From a checkpoint of a small image classifier.
Model: 5.59M parameters, 24-pixel images, norm rmsnorm, patch size [2, 2], width 384.
Training: soap at rate 0.0014, 14700 steps, batches of 64.
Data: trained on photos of plants, animals and fungi (iNaturalist), 155796 training examples, 6.0 epochs.
Rows from block 7, named by matrix and row number. Rows with one number belong to one neuron. Each number is 128 + 32 x the weight over its row's rms, rounded and kept within 0 to 255. All counts start at 0. Numbers have three digits each. After the name is the row's rms in percent of the matrix's.
# u: gMLP up (value half) (model.blocks.7.mixer.u.weight, 384x384), inputs 256-383
# v: gMLP up (gate half) (model.blocks.7.mixer.v.weight, 384x384), inputs 256-383
# out: gMLP down (model.blocks.7.mixer.out.weight, 384x384, transposed), outputs 256-383
u.49 094:208145088100099143109105105103068047119112104109090141070116073135067084155166129189154107151182166172082172134142148159172179080100124185112087088124132102112116170113111118124062056137116122162125108143110111130128127167147145140118138141129141135074123104154149125146135093110088144087103139100093138162086135138104127135154156107162112081123159129151104129167112053121112147087104
v.49 092:139161131134096102080183117092181128161100131188087149123137132088132197117116147132151132109125218078079097078131140108122160153116050074133100081107068095117133039087090178097100131177184096123106159187158093131120143177102189132115122138111158155150071117149125158097100129097224098084143134147162108173236123070149170093085086136168095089128113129154107147171117108144194106144144
out.49 102:101134149148209131114128095142080137082124088144128071136136129129149132124102146100101151052094115141144137169102134095166145185159133069128197085159117121158110108106149093103125147117125116129112129146086146122160112181146147133111127165111180076147133097112130135069186132102133106134068080122085104174137139157118093113121114122136119132188118170164198164134095164165179131116165
u.50 102:206146134178126061158110130105158132169173074093069069128137075067096138191151127108106078101181099181142038104130121132167148150176075088122117163099164132181165171191174163133093195177078089143119118132114121167171122145077173162135148083137131065150128131128138150054110150154165085143120195114127132138121092148164113101125135132100145104135145103140122207088103102155137167182175
v.50 096:163110130173143156167118097166109138136106061079101033181151084167151135159152148077091095125134123159161104112139096131121098171067124075083176127125055059082094088116152138111099113071125182114171138141090076103112170126169121132124123109078100198127129115129112144187076141123140141117147122138126166147137132159131169137154106163097085147163154075135155161098123147136105093147194
out.50 094:129169068079155159093167102147109138105134119132166127144117168132114172181082115139094126078161159064140124119130111173113113117106142157108174118148150123113144174125154155133128085146145147087120096124078121096122156132131171086138061071101223102095079077090151126094070082062145136120113116164091136166136058115129141136144125135119067106065066064135151127069091193085100106105126
u.51 108:114109115153126112149135201029125178131114130071092112119065141159035123103127137122154137112153106125100166134219087143164063160114076079193130126089144149148122088153182125124048030111132117119174141142137185099139107135131109142126170157139126059155118101135125129096109106089137155133132132079110120119097135141115143189143110124145121092159114139076152152150084110113114164150116
v.51 104:136114071152131147091169135154196118124195155127138130124151135129116103156204122171086155101179134148163195121109198148150174114159146208124129109110121088121086123126086119097097140127098119124134135152126140148144137167085132103134084173115131129152094103093111148158135127134136168058086154169121190143155194102122065063176161149077102150147110122105114114141180090128089156150138
out.51 103:101136137160101149138159139137077136095159149140153129117149120112099128162149113108108092073147153134126144131174164152069098087076108123137173107156119099184079108119017129145182097172115107126157123114098077162141156172141161164145081138098095161107108177122193153182158071110111135136157156137124177086109088074119148202161116151157107137120161068162147153086133095138140093139130
u.52 099:126126110116143138062111105174100075135159147183176123106096091126104187103094101139143116155133099151109165126085108140154137106180150103111148098096155121147119107116169071113139131168186150145130117148112107125131164122162120105108142159077163110080132174151137129101168116138142096084082065076095172121115113142108132119132053147071069127119119182183102178160165091157089200088157
v.52 100:175106139114112118137074103225148124121091151100116164191165049143117149115134140134155096132164153157062103101157092155063183153088190124049146146122187161138096123131160105101078094164107086140107141131113045130159126148150169112145137147122138136113137105163134077127085183151138178200151149193109066092138110102165127177108135145122089085194100153156069121139146103117170108099130
out.52 107:066079200111095132107155188147131150163095158118162108140116107163188145124127091149170111117123157095116113114129134178156127085123109099044156148084173132159153189167164165135138118119160097071190147121086098141168146191110157122137113121138109154153138176108104146124183142177085186117102125162116120089129130113170091157139129131166160150164174144109054138102125096081156084166109
u.53 092:043139123147191153160092062120102094088109131082179139155100143111114131085091121112105179141071125116107097162101134173112132188127121111054142114100155133154114095156092130152108149130153106129183122121050092119161137114137184134137083133176154122177152107131177105153127117060156094167104041111090158130091153053154137148170171157134156104112128068143069090126113129170113162180121
v.53 097:154077134130100150080151093097125152110149112159171132125164146093177098175139141070157066111098062104159072095037112162124130111134131075147113127158142145138136164157171145103183105152129161170146084181128154104175154160183140088126156132152112048150075145135133129102123118102139123102144121109139118119092173128120133113089136182071193121114168140099140091153122122127206166160137
out.53 095:111133099097101122089128110167106115094142104134113088169141146075073070121147137113090099128115134079094168162108113122110159104120181176144120150116072098129134115095174093157128150169112194129129149064138093126124127149172151099185143115102135162134140146170132102124102148094157095124085082081188114114096114184149101142140088111101137096110098162170164123106074141102092088082136
u.54 094:167190157099105148127194100126111133128155095119067081139124122155089139104149051138168070158136067120087134106132151181137113155121126117162142132119093148193108136142222057148094187100133134097105153135081064130131114102088083177171163106166098098137128104147134045168162156078124067101127100141134171113137092155096199107176153112105205199131132169138159112139084130108145093171113
v.54 093:121105145160147121046126146139119112132098092128135133073081150097108128147147149092146164142090157096169114111142121089125133126153056108170106136113116110196150158166133151085125121091112150141158093179187124144122178128063138080151118189102113184132190129176107139128148093084114133103124133131113111183194158142114108115093143131087135132130167076153109141139155111071131132164132
out.54 098:170101145153108130164125098118174064086153167116110126064114203109087067177074216102049152108106115090133118140144140144145164135103132161127073141130144123107113171120130169151110104177100117137153160113147058149143111091081133139095109139084113118139114128118061145187088188113102130116099167067122136200141155093151140082179167160199084069115159136166086107100139192136101156143136
u.55 110:110112136140146197181129118082178099133159130099121094100135175203195116143139153116095216159150148094054168117110153100101124213064108223126151149166146149138142148125055135136105138120141192148158126076099138082105155067129144150113094110113111116167123124115135102118157190116079140090094149155048122135115172057116168181126124141135083143095112147101146110104131154104152100131080
v.55 111:121115127133111152140095176119117094114146148146136209142141108151173118093099169100136031076064118133139167085157120199120130200166120120088119157099145123103152128076113100182140133112160187159086089136105127144116114157158123076145060121145101125134084190161066100129107148077087151095136103171111120089177157106206131071155107144126104143135162110057112149123137139125182167106118
out.55 105:118146135071121154110097143101179131075112105149147112216148146096088032144125147126213092137108103127148141067056077152124195134126082135093114131142096147121109113129162119145129162101137183110118112085077170144128120189111139135141078112113181115153185093105164165095143057155092162126155162070155146113078128132149087057153150106179171145122137155097083130094140145092065120115096
u.56 108:074135117153165126112144120143137113113179128113167155128173122090206071117181084133122122126159170108164116120146122144096084107116140107148110149185134142113152125120123104092069118128119147120109055146148137132102104131090140136126090136163157097155113103028143069173087123115087114136065097043064099083182086121140125106124144141110110162122145086080082116071067070090130122114104
v.56 108:153112141153096191141134110216092088100143151138135097163139099124120156122155104146137086151157133132149143175131166145136140121111135171159126148109105120150113140140162158092104125198189194108050157162115128043089070189126151106108093106143087108125104114140095081110083136124086122140099102173116105126084128090109175108107101176110116148118099064085181112139117124113086125174103
out.56 103:103148144172100139165029058153087069126089109107122103155152117170089154111162129138151156135120101079138080134159126114132142096151132193147085136143143149106163144148126124094067116116120119164113105152195164172178153103140102084131229098112118190125120186143120039141132129129174098104147097136181109093082133118088150085108106113169161129126172134098066147154152140089141124174166
u.57 107:120168104148177140145105167124102121167191110093161137078132122127161062122143152140184127180143128092165106114163119096086154100108133112137188127146140147065105092106103134101131178093090137188119101149136106138175076106085089114098095155145142102088155142104099088103169111184089079133114104098139128061120096177107106167119095123098122098137115127084221084122168106114100111121105
v.57 102:112148151146124125092057154153122114129120171141086167100227122069131130117176114141154126136194088141151139180153179118099147113137093181130107126122137186113155116150137126152110083098094141089131086165138156165146100097148142106103193135114136110088122105106135140101103141190119100060152150104127076148127144157162110125095093115108109135141161144100148120175084146173146137131128
out.57 105:113180131127106114162099107171097121093100160117131121138107152045147133086169132099117127159152108164087078139084139136143143075106145190184072078125144161146153114177122141091118158148091141140152147074139189089192131167169216144144120152140162131107155142089119128130136118105125104109107132105138143157086159140133106169131147088143113092149109097091089144191149111136098119181118
u.58 090:082162141082141114141152115130147104124117145116088123091157194132073123153118115152155122127099173115161057117097064116124140139096078093159173148180108092096051141146106143140121131137156114186119118120139122103186117194090232065076064115161149105177126101098192136095190140121111109154120130140164174090113103114092112115124115114152154109169113103082093108142120119121102098100152
v.58 094:133090101083142124092128108168109130155115143098112189130128157184104174162126111164096102108155111151179079123097183160140109100096157085097134070138101126128174061146145158157054102105136100030117116161119116129127065141074112154109121153112127172118181106117108083080043155113125085147122154103121104133171119156154127099134156145152093182059123128100124074166129137125139103177080
out.58 096:146133111127083145108110127143130134115146169149128150202153076191161162094158157157134171130192142111118076117167132079128125112079174217127090130119175135113168162163128105124119101094107099102130104098110170084141102141137152168154131185093121125123126164096101145079160117138093127100071063136080148097102165044141116120182090126120154111170133086137098139108161165051174119078144
u.59 120:096124113095095180089178150082084106121162084153128097115057143107110153124118130141149123136143107102168089139123197170106149111107109163137102135009165112144054100157094109148046156117174176133137125130157116075081108130163161182101094152121111094131102124114136172100036104115106081163139146145128052104171124137104100175159118069176173159083145174139102173105104126153164156145075
v.59 103:147116146155110091125100067078118100158165151142095157138104159123128112131131135081091136117124124120113137158163137170173175095147090137181213132150087089044145095119172111100187096139100122115112151182120121080130202143151122194128094090134133107108138139174183138093183157117090133146075106152155133114099111159102119071090108120120096108114142107169162129149104127110118179080144
out.59 096:109171123118148133199186151161122114100122139173054148128077107088146112130117143189073102125098160141132166144123144136128105123099125126058123156131120070145144130148077109191120118120117090125104123209148081147105141167107097192139087138088087117103131082116143112161168138140199082187156114151147123145161104057129138116161118166092136116150147178170135122122176118153111120074148
u.60 103:096098121122081118109146120092125080118131139180151087126119116129075142109140179156098120100151113160172170107135149141109101099129165108093135172185158176122179174111045149105162103092142117113128125108121117118113172119137119121022140170109138094116060130136102096110097165134140085161169126164144132136161113139176131123156156178112125129059138140129056104178153143180161139167121
v.60 100:093110181097070161168133057048100092078095162160084093141154177174119130103151169062122135113123084143102138123116102098158080106149134110187108132117076144115119137132105113147142138117152085148117155109165152062191123098117130132129140169075071157107169134120122125145108169115167103130044105123150110152108127234128056102107145123166083127128122155174103108104107106112145143143147
out.60 114:098192099118142093114173109098172133142085180128153229155140175108105114136185112092139122087184190101114110123146102131098141097165138081122122103119120125120156118124102140103022054156121157094157071073077125132117075181146153050139133100116115142135140168078115130095138138155147110147147130159115147133218130112104094113101139121079136142129129175124182084136172109127120147119148
u.61 094:132136155160135152130121092112096115149104082125060137158130143149134153153098171171175098119137099160129147096160158176161110153119110146140166113122145087179124090128091101100180132102141127123152091107205143134138172077092173120154121165144112083110078191076099100154183158162116078131132090174100088110161098045111130119102102121095131070148131112175144127120069077144114134104134
v.61 101:084202131180147110159143095076139130113125150134110129072096137114151142141123103125194151106109142133123111084171062125121064148153079043161132157075097150144134102104092122150142101122145190162140123151156087102120095090147194137103129164154147110096118141198106084123136134082131125204084120132167116086138117108145121108120112171152162163154107185124126126167197165123136144144168
out.61 097:134138155105161087197154143125104087118067094146167150153101140152094120104172138146101142108160099187138128176099086156162133081143056083128134103094151119106129187146142089120082126100127089195122155122095099116132149163150123162123127126108125138156109188138090170192109088126137120155124133098074182113140153139191149119114078136202100143100129107143161103080126099141137125171099
u.62 111:154101115182105176155189200130156119131124150135121138152099094100163131077097147129180150132166102149098131071131078038170081167117127178144127076124165089169170070144121150061090096099148112084102035133166134087156164152190081139176107074166120126092049125181105150115113105134098133133149129091126126164155137117213111132133107125100063108084155155115131056119183087157180123126144
v.62 110:118100135099160057116108148126101131156134147143160114101152074090101088120138171154129093094131109131128120104168087184024078150143149096109205144100123105135167120147123146147111150162168090085137128088138154121127142155116149138126079148139097100152124099098172132150132115104058102139094130124122069167100115138124117131140117168105127139176194117066166165097099123202076153116183
out.62 108:107128084131127093120101093189081084084090154134159097086177127135086072065126101154137109170125144163128110158138111148130126094140190176145122170103145050150105123150143144157159128151080161096123161074122131128150114158106132150158169161115118103121170132153119085177130098146115133139135164085082145119124152080084134152119107134151139109058125103144100171104097112061110157122108
u.63 092:178147112129152098156121113139105121085144075158131099136173106157128188145129163146125058122178147132130099161137115131183153107116155041104134161170117149137103087139100081155128134153058147111095056144126159091111167072148091136119083119152116072148111090120117111098167122094114135086140148169178168052157146169098220120156027124093156138133109158108216116114174080105124099111127
v.63 096:152123155148148178155095124098111155157118087137117086178092113162089089132176148032139061090130097072109168104085121116176153101174145091160170179154069101213146075183099178145140133107122118134134152120165074129138130144087125152087171023104065151152140193165117152130110094102138079092134111158121155174140199101138095166112140151163107126134102158156145210137139080145156182106149
out.63 099:126102128122111111206126165166092135099103180147154081103098137128105048089114113089162173117118164134082124091135154181161207181111137188117107147112181138117139163075118170138143107114107166156122144122147141159074157138131141136110156105096143133152088126114127134113118055122122107160132122136121037117205147102183142157075152150140107100089079138081102092103126196156126101145168
u.64 110:157185108164136134150150136154147210087116168187069144132142118063112137155118058151159141175139172099155064137135098136126069109134148085128128128148152111105142090100139072120105196174130125114126116145187081103052090129064123104159132144093076104178102229142112182136146131189079105108168124152143099173187130152123131034115150087156131111113095073134131143092162096097115130132110
v.64 102:161100071130172114107093130163106144170074180100114107153137133122134089149160151142141208118140113098093138149084110063070152111191116149102122141069141152108177157121142125195107106176132126115089099098168186112138116114126152077108108112078110111180085093092121150148094139096107135144155121135111140203131101105153078121169083135158142161121107126153061117159111187115158119130164
out.64 098:119088117146081175129138109152067142140103127127109109114082122144083106124127116122104099153153086098102145086183142134069142127154123129138096104139133161081147170123115154118120035117139129131171175177141155185114158154078143181148141156158179080178087096100112098110168112112160143161112159064132144126090130118128187086105183145150081139158123124111152062186132098109109172075141
u.65 094:201113079130172166106159205160159170093117153133142098151182175124200061180090176111088149117111126121145218086084173146115136107238137092133115141143057159159111148096105153150177127164091126126131080118082115129163115138132157158115172089089116082146126123095097112109116118130142139081132097120119130152158123135141134145150159139092095107152189127140052080144113119112152205094124
v.65 094:127107117121095066157164115155074123115119174154136119134117139128161139111123126113071142139114086129129103142095147147167138113160131091127126081109139133095151123189138095060181181150167124157120098113124103065105195143080137134085135133105154172136135101184131086139103128156106122139162056125112114062145119138156078187159153186110123161114075153145150144151153165153127098118169
out.65 104:141114149127145087138118095110151090160126153153144076176129150163073180136156121162089144142141112118082080130195122141167149176067162080150088150087109117072114202129143077163094106115084170216103167151095089133114133131122089100116074139176108126106158070102111144103156097112120127108170135172152134122167135111138146109153127111221133085066136144147155113137136113141135094161201
u.66 105:125193120133115084148120076130152104108109171110131147165127133140196119124120141134091067101125111098115122167100145209099184094147125116151144124131136105055079167132215116072135146138152173106083147179124079096106157153129151121131134118094090152144131154134130130179142187121149126099129131140126126119096120150145145058120129145151128184134155132174150143187206158121195121064165
v.66 099:147128159149095116107065134171125122146094075123051135175091110164120143119106108059149175213151160145115081139161109176080134130073166096199156103140158146071127100112205093153147120152079087111154136118148132182116149102115122134128092122133092133149122133120133156106077080122091126112128158113171094157186152113093057122060144100210105092116137148189097098113118092107104108071093
out.66 102:115137133149087093148118070104138096123069042124174116118192133167097118097190093157161136152128089105128138113136151128146107129111125169120123173154133214104133119122192140156176185155143140123102086096100053126137095183095189120170106188137136107150153113128139122081110105112129126134162113165133076199101127090143121122161112166112081157125065169118077134112133128162099178071142
u.67 102:168112087102030139146065113162212145111123150104117102173060128161136123113169148160157071128176114116165153075085126122168120130162057129157098114099110103069162119090210120144148099138124122076154125080139119129139164124155096151141103129124118134107132122051097156141120112120153136157210142194027120162141145127128103170082173056111190143100101156180147097150074166140161131078170
v.67 101:094050092087117098091142181152091142127131108136113104110100090122087164098131162162146103106135196127067069143131130147116125106162097134145116082151101105037114149146120098140146107123172122160141102164121105089071078134111083122105122084121119142140101134094136111163168079107122075099153181117151144090136153157171091144174138182132109150117086112145067156149134063131165103126151
out.67 103:133105113141107163136151154125113136136128136123110130165132182126099110121104089189153131166142141128135104092090151144139124084121123105138147126209165093159185134141128142184103141128140094094038117141116130151162105135114091095135156125095116130188120120063112139169085145153090061111148057125151117105103115172138126119159150152108149180065108123103160130121137100174101140127073
u.68 101:102078110127156179116112130087204112164107089117137128139070143153111102168120105105143148112153157099176111109149175084109125155093079116142141153162205130075132127172113113078154157166163157128180121108103105069123104101171107108075171152096171148136157161130091191114164115107128135151201143138112156076154131103166151108149133089113135162096093158174106117150097110147162139167153
v.68 097:114202157203132140188141181118116116103132109168167123156079100164171139104140151117119133124108140109150144189151125124134117177156185123110171137097147133160116106137159112100182093130125106171118212129159118161116143192112071182113167110090122181132102135130185087091157099169144137123112144125126142116088075121135102137112060052138160111105123145149125142114082156182120112133123
out.68 095:170164094087142056118147090106138096078173095129083057117098104158140102066185135184156092113140123112133136147092103137144146102122144120114150122137105163177115118120177097181073207167107122112143095142076091134100143082137097146141181147159161115142139156146110131131156063141156129115125086124130156193105120121116078176114158149180148127146122120085153202172110147209151122139138
u.69 107:102110140101148118080115129107149184145164154141082059106170103166049123135149122147123144127133146059124154184143146074151153123174149120154148138175153081092130103136171130160143135148106105105127057102094105186053100134114096135161097109160151126109174086150126099159148149099134182090177111146094108135111167140136170050128168175168124097074134140110120182127138098196105144126145
v.69 104:091116192098118132143127187141173122108167128149152161117161078076109145115130198183110138157127140111110144165181138117206135139124101129170154128124170115163143083107168122140111138157084155090173116093122139154158131072076133099124147107094071124215115122111119148092117149133086103137154149104160068131148139162114120130112152099163156140123104230100041158178137120117125138168176
out.69 104:125186103121111164176061132101098065200161130162103172115147111169085164098170079162104169151113115104131129156131123163115104144084120138090170120125152138141110111129162139136136172168171196194116076183113103167120137155141124135139070104115088127101173146049142109129046155136091028088097107098149123080126145113123113110104147077137131087147140120155146163108161131116113109221113
u.70 094:157188081147086086127127144126144144134216136110129133107191098147110092057127120117110089117140125134130115122159076095188138157133059142128124101099061086189143108084077106148166102167161132150083160175143151131102138131114121154121204102172134073168135174115140111130142174133108110098141122124167164086102134105134144095088168086197156124157128160104129159188113151139116119132103
v.70 094:105077154125095170117108077135168128063123149048132054159119135084149099133122121138146093071121103166173108110170094164159064094099094178103119109176136174093105138129150126159134057126122171114168157119133131164116095169119142161139094173114090160187156117142125082131096193095122108176079109161133109122176125130167144139109170124079131088085130117175105134125109153115068126151130
out.70 095:137134079127118090132130112122109137173103176194139113157073158106110129070143085196111155109126111158047107102101104108124140111098051117126136176160103158128134089113090123134103134064102172122107128128089108113188099088161066118197144132128130152166114076129159105149103124107098139080189170073187164127115152180132125138113124114081139105079130086118131108067070106078145092089147
u.71 105:115115085119150137123158147156161086110075211094093100189123154064121110040174094127142135139144114165047129097075151178162160131120109103098155137073126145148127103170092132126115181096123096107083105112074120088124157121115131130125146115132104131134138155118163107123097109099095102101144095173151113132031138080152153169105089141113115118135154144068124237088145144148109076087120
v.71 100:138138076127160124094102049163111173171174150134185132138140140100104178074147072086154113112142122122191074132139145139181134130142126098076136094136102120111133170163136134124148100167095163169128104100159123147145114072122117126148124190197109145110124124113116094115122123129088119072045178131089177117133163116060148100066139115155168090157053091187136119142098109107137134166156
out.71 103:138159146149116118104148208169117139103161068115126119124111171177169110152167127112088106140168126135171103135181129153142145085186152175151133114074094193126140148123163209133168103192159167166125124145194097119136118191060138151145115178129154139110075093076106098104169163119073125145180120172107139158083142152152137152145126156112161159151141156129104138122096140137141155070117
u.72 096:087102108132073158123136169122125124072090093166149200174122169136130112120140176120132090112104162119077151083113145177133072172136167064126084130134096093150093157099122144115147086120123196125145083133073105094129126066142097131105164145154147142101095102112149165111047083095127086093072172108097123170102129147102177108097113120154101105116163143162182172111140171136133135124110
v.72 098:163136193103123124116084125171095089216085069161090164162111118140146105098097130170123177134139161187121107133127148156125206107122123107165116179100122095121179078123100172142109116167098081064102080019060109125126140050103092099123152065099156136089146094101124095083155143170097101099153154150124113165123144142163108142126183102114178185094150102099113177089147163134154111139138
out.72 099:078079168177102144144140152103112145152108097098125153143146128128130145081113151132150169170104165147185073128092136197083063105130071184096174174131187158082167129105102170128170098158078125152128197200212093160124139121129128095143131086090088174095124114162114098157135130123117116069137124183115140103135127093126119149108142146135154174175129065152088131159138105100136125137134
u.73 091:137156094110092128173145133121134103160114118166093085136126147118141149158082136107149159167103145164180145138154089141094106115122122153151076108134156148103118143098125125131084058128151133152183130051151074173165148131101156141162127102139175092103136158091094153149140108143174113121121125206165169171096097164140155105166157074156118124100137132148150143113107129097144086120122
v.73 097:191142143163100136142103150110112135106152077087063106193114156117104147100150116091100097127145125099110111059157087100114100139088091090111202146127146102112120112139073118163050121134140179101125082146151140146091192162122159080111078168141175146111168203137078113134145113095103163130131098111075096129158087137143069157175153102127191173186165136142133119183169135125094126122128
out.73 093:163140143120153114112101165080086066158127187149117161177091121109117100140160147154139116114120150123158122140170088126140174209117124137079124073192075142085112094151147138140130211136109153031105192125130161137143081102106132131144152116102158133177142144104105113100161119183120163130153111097119130112149139116141128135099143129181164094139135131128136071185164131103131073079122
u.74 092:157075087120108119127114135168119111186113119085114078043100127191139165102119169120103137175114071158123078158183106125135143134153117113126123120147188143071119168105123126125126097045127149091087102160114121157100157103101101129087127110155101145122126127153082129116114150128061131136199111085117174127110096120121142149100155174072127090087107121136152119141146145133141125169159
v.74 098:124099170156090135106131155075100111121160134122123077187143097125099106140137090063084108099155123147143198097120137157170116094135099129164068158134097150116103110155118154118132125154082150137127086102154109135096165141068151152203052172145135116132192111133160120143175079143124129077138099118058128149171146119059155112076116170102179124122118126149125158136183170175142127151144
out.74 101:122116148112150172168206146132109103106144119159109176130116118115149093110108092145139145097126158133136105076125186173204156202116109085124135177075071112158103088174097157105128113154137145136157136117168122158117032146170147140158105156145094113150047111119160095151139108194103157066136118153162147164140107150114076185127042167118141173091099152094144143076173158168101085119123
u.75 100:154075110138130201150135102133085086060125132182098133086122118092114195157116075097111094119136121135091134116100125054142176071077151119107116095038121140129119074145150095147081209094079141101111118105126121109129185091138152175158094137129106111154123142165106118166137084083103125146076116159122122116127094137128170140115125191135181093125143178170142118099110164179132101129098
v.75 105:160147192107165109149160138115102127194180104085138108109144167114118097098167147110107022114106101098176140162115062058141149127151118125149150121170136138148142111096126147124146130087109125080145147157117099132138190128115114130143135147191140214095152177101148130087160133109146121178105127110145148143118137149087108095173095084145093143161168113152117106129171078132144138142162
out.75 097:142152167153119114159122164104140142151106135125137160139123148187045165190147141142106111096147138079172205127133169113125123100111139148123183107165136134127156113089140167134180125142126134151124163102195085164123097169080085096160099113140127107091148080171100168125113105099103112095129121088107148134103093105094138103152134154170119103089131065092126167165142090130123118157220
u.76 088:095086177148092133064162076075116141144099109119125128127119133101171126155172135151145120136092133200134113173126136065146163112125113136156138153096102189100078128111109161119158141161154182128185114111144125160110156151104143138175065109148128169156138127149145089118092080069152166158130166085205138086139182138076054177124089141130107160142088157159067131186082122107143112122148
v.76 091:149128144139099150097150161115144096139132170096070181117094123120125122089121128109129109130091170112115083133115111072154146146069096059136100180152102100115127068104136087111137092130097105104119128151159104122135221112119138143146153128137122096058146181153145120137123128124173067204077107119087149133136113133155163068127111056144113162089193114136200122149080116134111062064149
out.76 098:139120066148157134172132124081114139099126125167125130120236142121123080147151178119117143144098092126129147175203110184133131166102159131154115172124103170170115130133141117183080130117132154130087162149127134140150168144111148095179116129149175123130141151138120156115159106133126081144081007174120079176169110068074093181147135161114139170076092093048143072103159166129126137202150
u.77 102:106115143133088146132124116101162112166165108124175112143143055089135195116174132102145093103177202145144118118189125121133097134093162111170110139089128070112136093181125099188124094149087174146104101144091144165116099097078155174132079140080127128111097186181189121072103164116089079136099078186150113145201166077132131131088101138169123113115144115130044202149124140072137127158101
v.77 109:131144173113161108123105159050026131127203113185120136152148139094115199141146158127079148110162104110140111146113101152065142088138145111179107122062137154190077135100163116128137110131086189146078075148161152102027138119101098126168122165155106134130144096115121161145114137076104118126193152091141110174173166165126074130143069124146077127136091126118141212179131146102125111128082
out.77 102:143101123162114135137160128121109092115104084069111146162147074115100144137113151120096060122141128110103149105107159135165188092104202162130109130141126144168165056075168128127105159092154072178154064036182109176150114113141130170134127123148116138190098158112160111177155126183099176145144154103186144119121084169157125114122112111095112115130107102158147121128072125082074134106114
u.78 099:103160103122119138107147131109185080100089179124170198117140119125115127156125111138124131090141133153092103153083120142124139185079105130109094157117139149118175139136108083192155119132084093138136157157098146159121107121124109063078145124127095107093177128180155126100156114202131159124145107085109169069145115165142111096155108153127098173104118142149119079098152065122164175121114
v.78 108:093134081099120123153107100080137135130114064129104116095151156101115105091100104104135179119148094126143119096176106195094157160163148135103103106118210113065119163144097093173160155163066095114134126108114182087154102085114097116104162101120103122050171126067182128163133139143155115124165087143096157120196139080189078125114063168131120171105172139134191129093156125061134183127167
out.78 104:121154124135122103137074123129170090100110109160138092166140111099085083106137186109109151119128161114121150104132142132139094127141203134100148115099134145165145187116156092173096136107180158115131126115173164133093152095135137100169199109145108104090123112093081122068155102129148134131184177158162138087146179214121091110102133139071077120115086135092172156082134136209173144136070
u.79 101:167134114104138106127065159145160119130133164060082120110117138119178116120111171127145120144117101084096149106108146194172133115123135147089148144106132156213159098166136173104150166079129070121136117152115082177156124112139116114028118129133076142110067121155136113123043135106078079125122102086101169131087152111136134189102078125166175129115117173121113085152108143082116134168120
v.79 099:167182134089179167095071110205177133144045121176145131165145134112130135149091076123186116092159083121138101154076112144110135098125113141171153120086152065195151067153156175110137127182102151092141153169121168087112158141127162075160102106108122129144097120157110147114116124162085143152108131180152164176107179141159211117111126133115126161083173148176097191112138131119148133120176
out.79 089:101126159126161140155123102132101193139106119161138166115164102140154094125096125168144106153123094148156137169094101119093134121120138134196160115070148120123104117110159113170157112083162164131113107110104179106087141100144184123145129206164172140109074113136112146114139161110091173098138173179078108144171096089097120038128157139133097125173098135173122175098151103166132170061104
u.80 096:138163159168137156117134166112122148177130102140078058102139133087144153156099142155129129091118082105205168126077078120165154148135182161167222171121153095062098160132128123143138093074113106103090095140103124154166144026089194143120119108123119170094151123141159151134166124123094157166092125123132059133039106126133103106108104130050108160125138133180104104169111132115145133134168
v.80 102:151108083116121134075065129151165155112149158147125045124137162047146128125123169108160112149127111146147135165133121141128107096181138117109128177099178178052089148152168154120089135098124134143096098127123080107114139071089125133173149168068128120175127111116126067097142074082056148139040122151139140143105122105078144118164160157148124086165174136158132104109189143131102148135162
out.80 100:134132102135193143151087129124112072148150113098135199103130127118133152090110119162129150206118102125091104159111214082166100113089061117118066073124124102107084106139138099108092167137137187136183143107112141157123140179114135063180174194117157058143135153132109117155165097126133091148090187137093129100081150159134131129132139185124100124132146102123116126145142111135191168104125
u.81 111:095141129142140119085102169092162087088115142156151132156106134141176115092145122123099165091167066164155153169131179107125149117103172135107100080187161113106129125148107143169144135138100120099123146071142149103184170091151117104146148152159110088113117161094127145158124155126152155100153071101085180143158126131130107083071176143169176119098119134171092088126126170085191129111103
v.81 108:130105067156147131198121154121127159074129166101136131135132158113142131078121094141114127096161126135136140150153149113149181162104137130151133091194098086107128133099200132113126181131083091082210111124096169124166126071098136163152118121168098097115065112123135184132103125143101110078091121136111134153122117104137183109163129090096151074161153158132112112111090093090130164141077
out.81 100:101141160106169134174119067158122119181160161142078132119155113134108106124120183197164099133103093111121159091155130118057126077136130075144130193090135117087114086111073096172074086121103114103113128151124098068107144157098098136150196080112117143205092157145102112084118177167130099117093173134162157130145137084148086148144085127200171160104082084067082110212128131132122098119103
u.82 088:098145102105136090119112111156129108137123134108186114074160135106133178173098125126144079125166110139063144115106125150082162147095111141096205127147169126165060163094181136073139047175076171077095108094123079123124133091094124094175095144153128088186156132075069100111090152176171147090101130114072132088097073143118140156118100142136139158094150133114121105147163126140192144133112
v.82 090:156179157083155108132102103130137117168164182158106161087148132098151119143108095061133137114133144108126169162098131108123131194162148116169097065047097152086154113132119131103135118105165115156155101054068109154141085107128126069067137124098154088139054128148107119091069101134123146077118141124148140110099127131097179164125133082133145114155155119089153124188163128151164146188160
out.82 103:100130137150119165190133089048140133159080149179175177116112128094172083171190171170079139161151096080118110138101130125160119142104172120088123162139115146113107193106124103172155155127135147106092137142157119144141108096144108132181168128170103153092146179084117085107180124135087092121125116131124140116120140131111087056132142100203127116068110091152157138108143108135144093137146
u.83 099:084120149112111187196079097115182121137164147115134160070128113100161110112145155134142102134157141098093130142148153155071155168148107139125112128138128192164154117186129162108116131155198135158089113094185126134170134077144101144162104108102141156178150121130128157110122157116119144154144114108097157176095139158148171137087067106135147129173133130107124093090115137153179105199133
v.83 098:133128134112140148159116137092087168070110182148147127126128116137132174093167083133095090104126165175136150093150115121142184152134104155169156178130189109116119226152162136160124122103153100122101125074129092159149160126066175110063123158110140111131146035085121092133115110099122055060083089103140185104161115107083110196110158094097146130125193103202138132144117098133118097079125
out.83 098:131126101100153142166145208116170103152153074124081078107155163116137150105104143079103143085133126152140148147119133151147155141123159139141099189140193067171188100149128160166140183100082143164112100123106145143080129193132149080158081114122149160126118134094184148077141109074120134174125149162138116188135150127178101148115117104099154154117071110149147131132149154137104106120151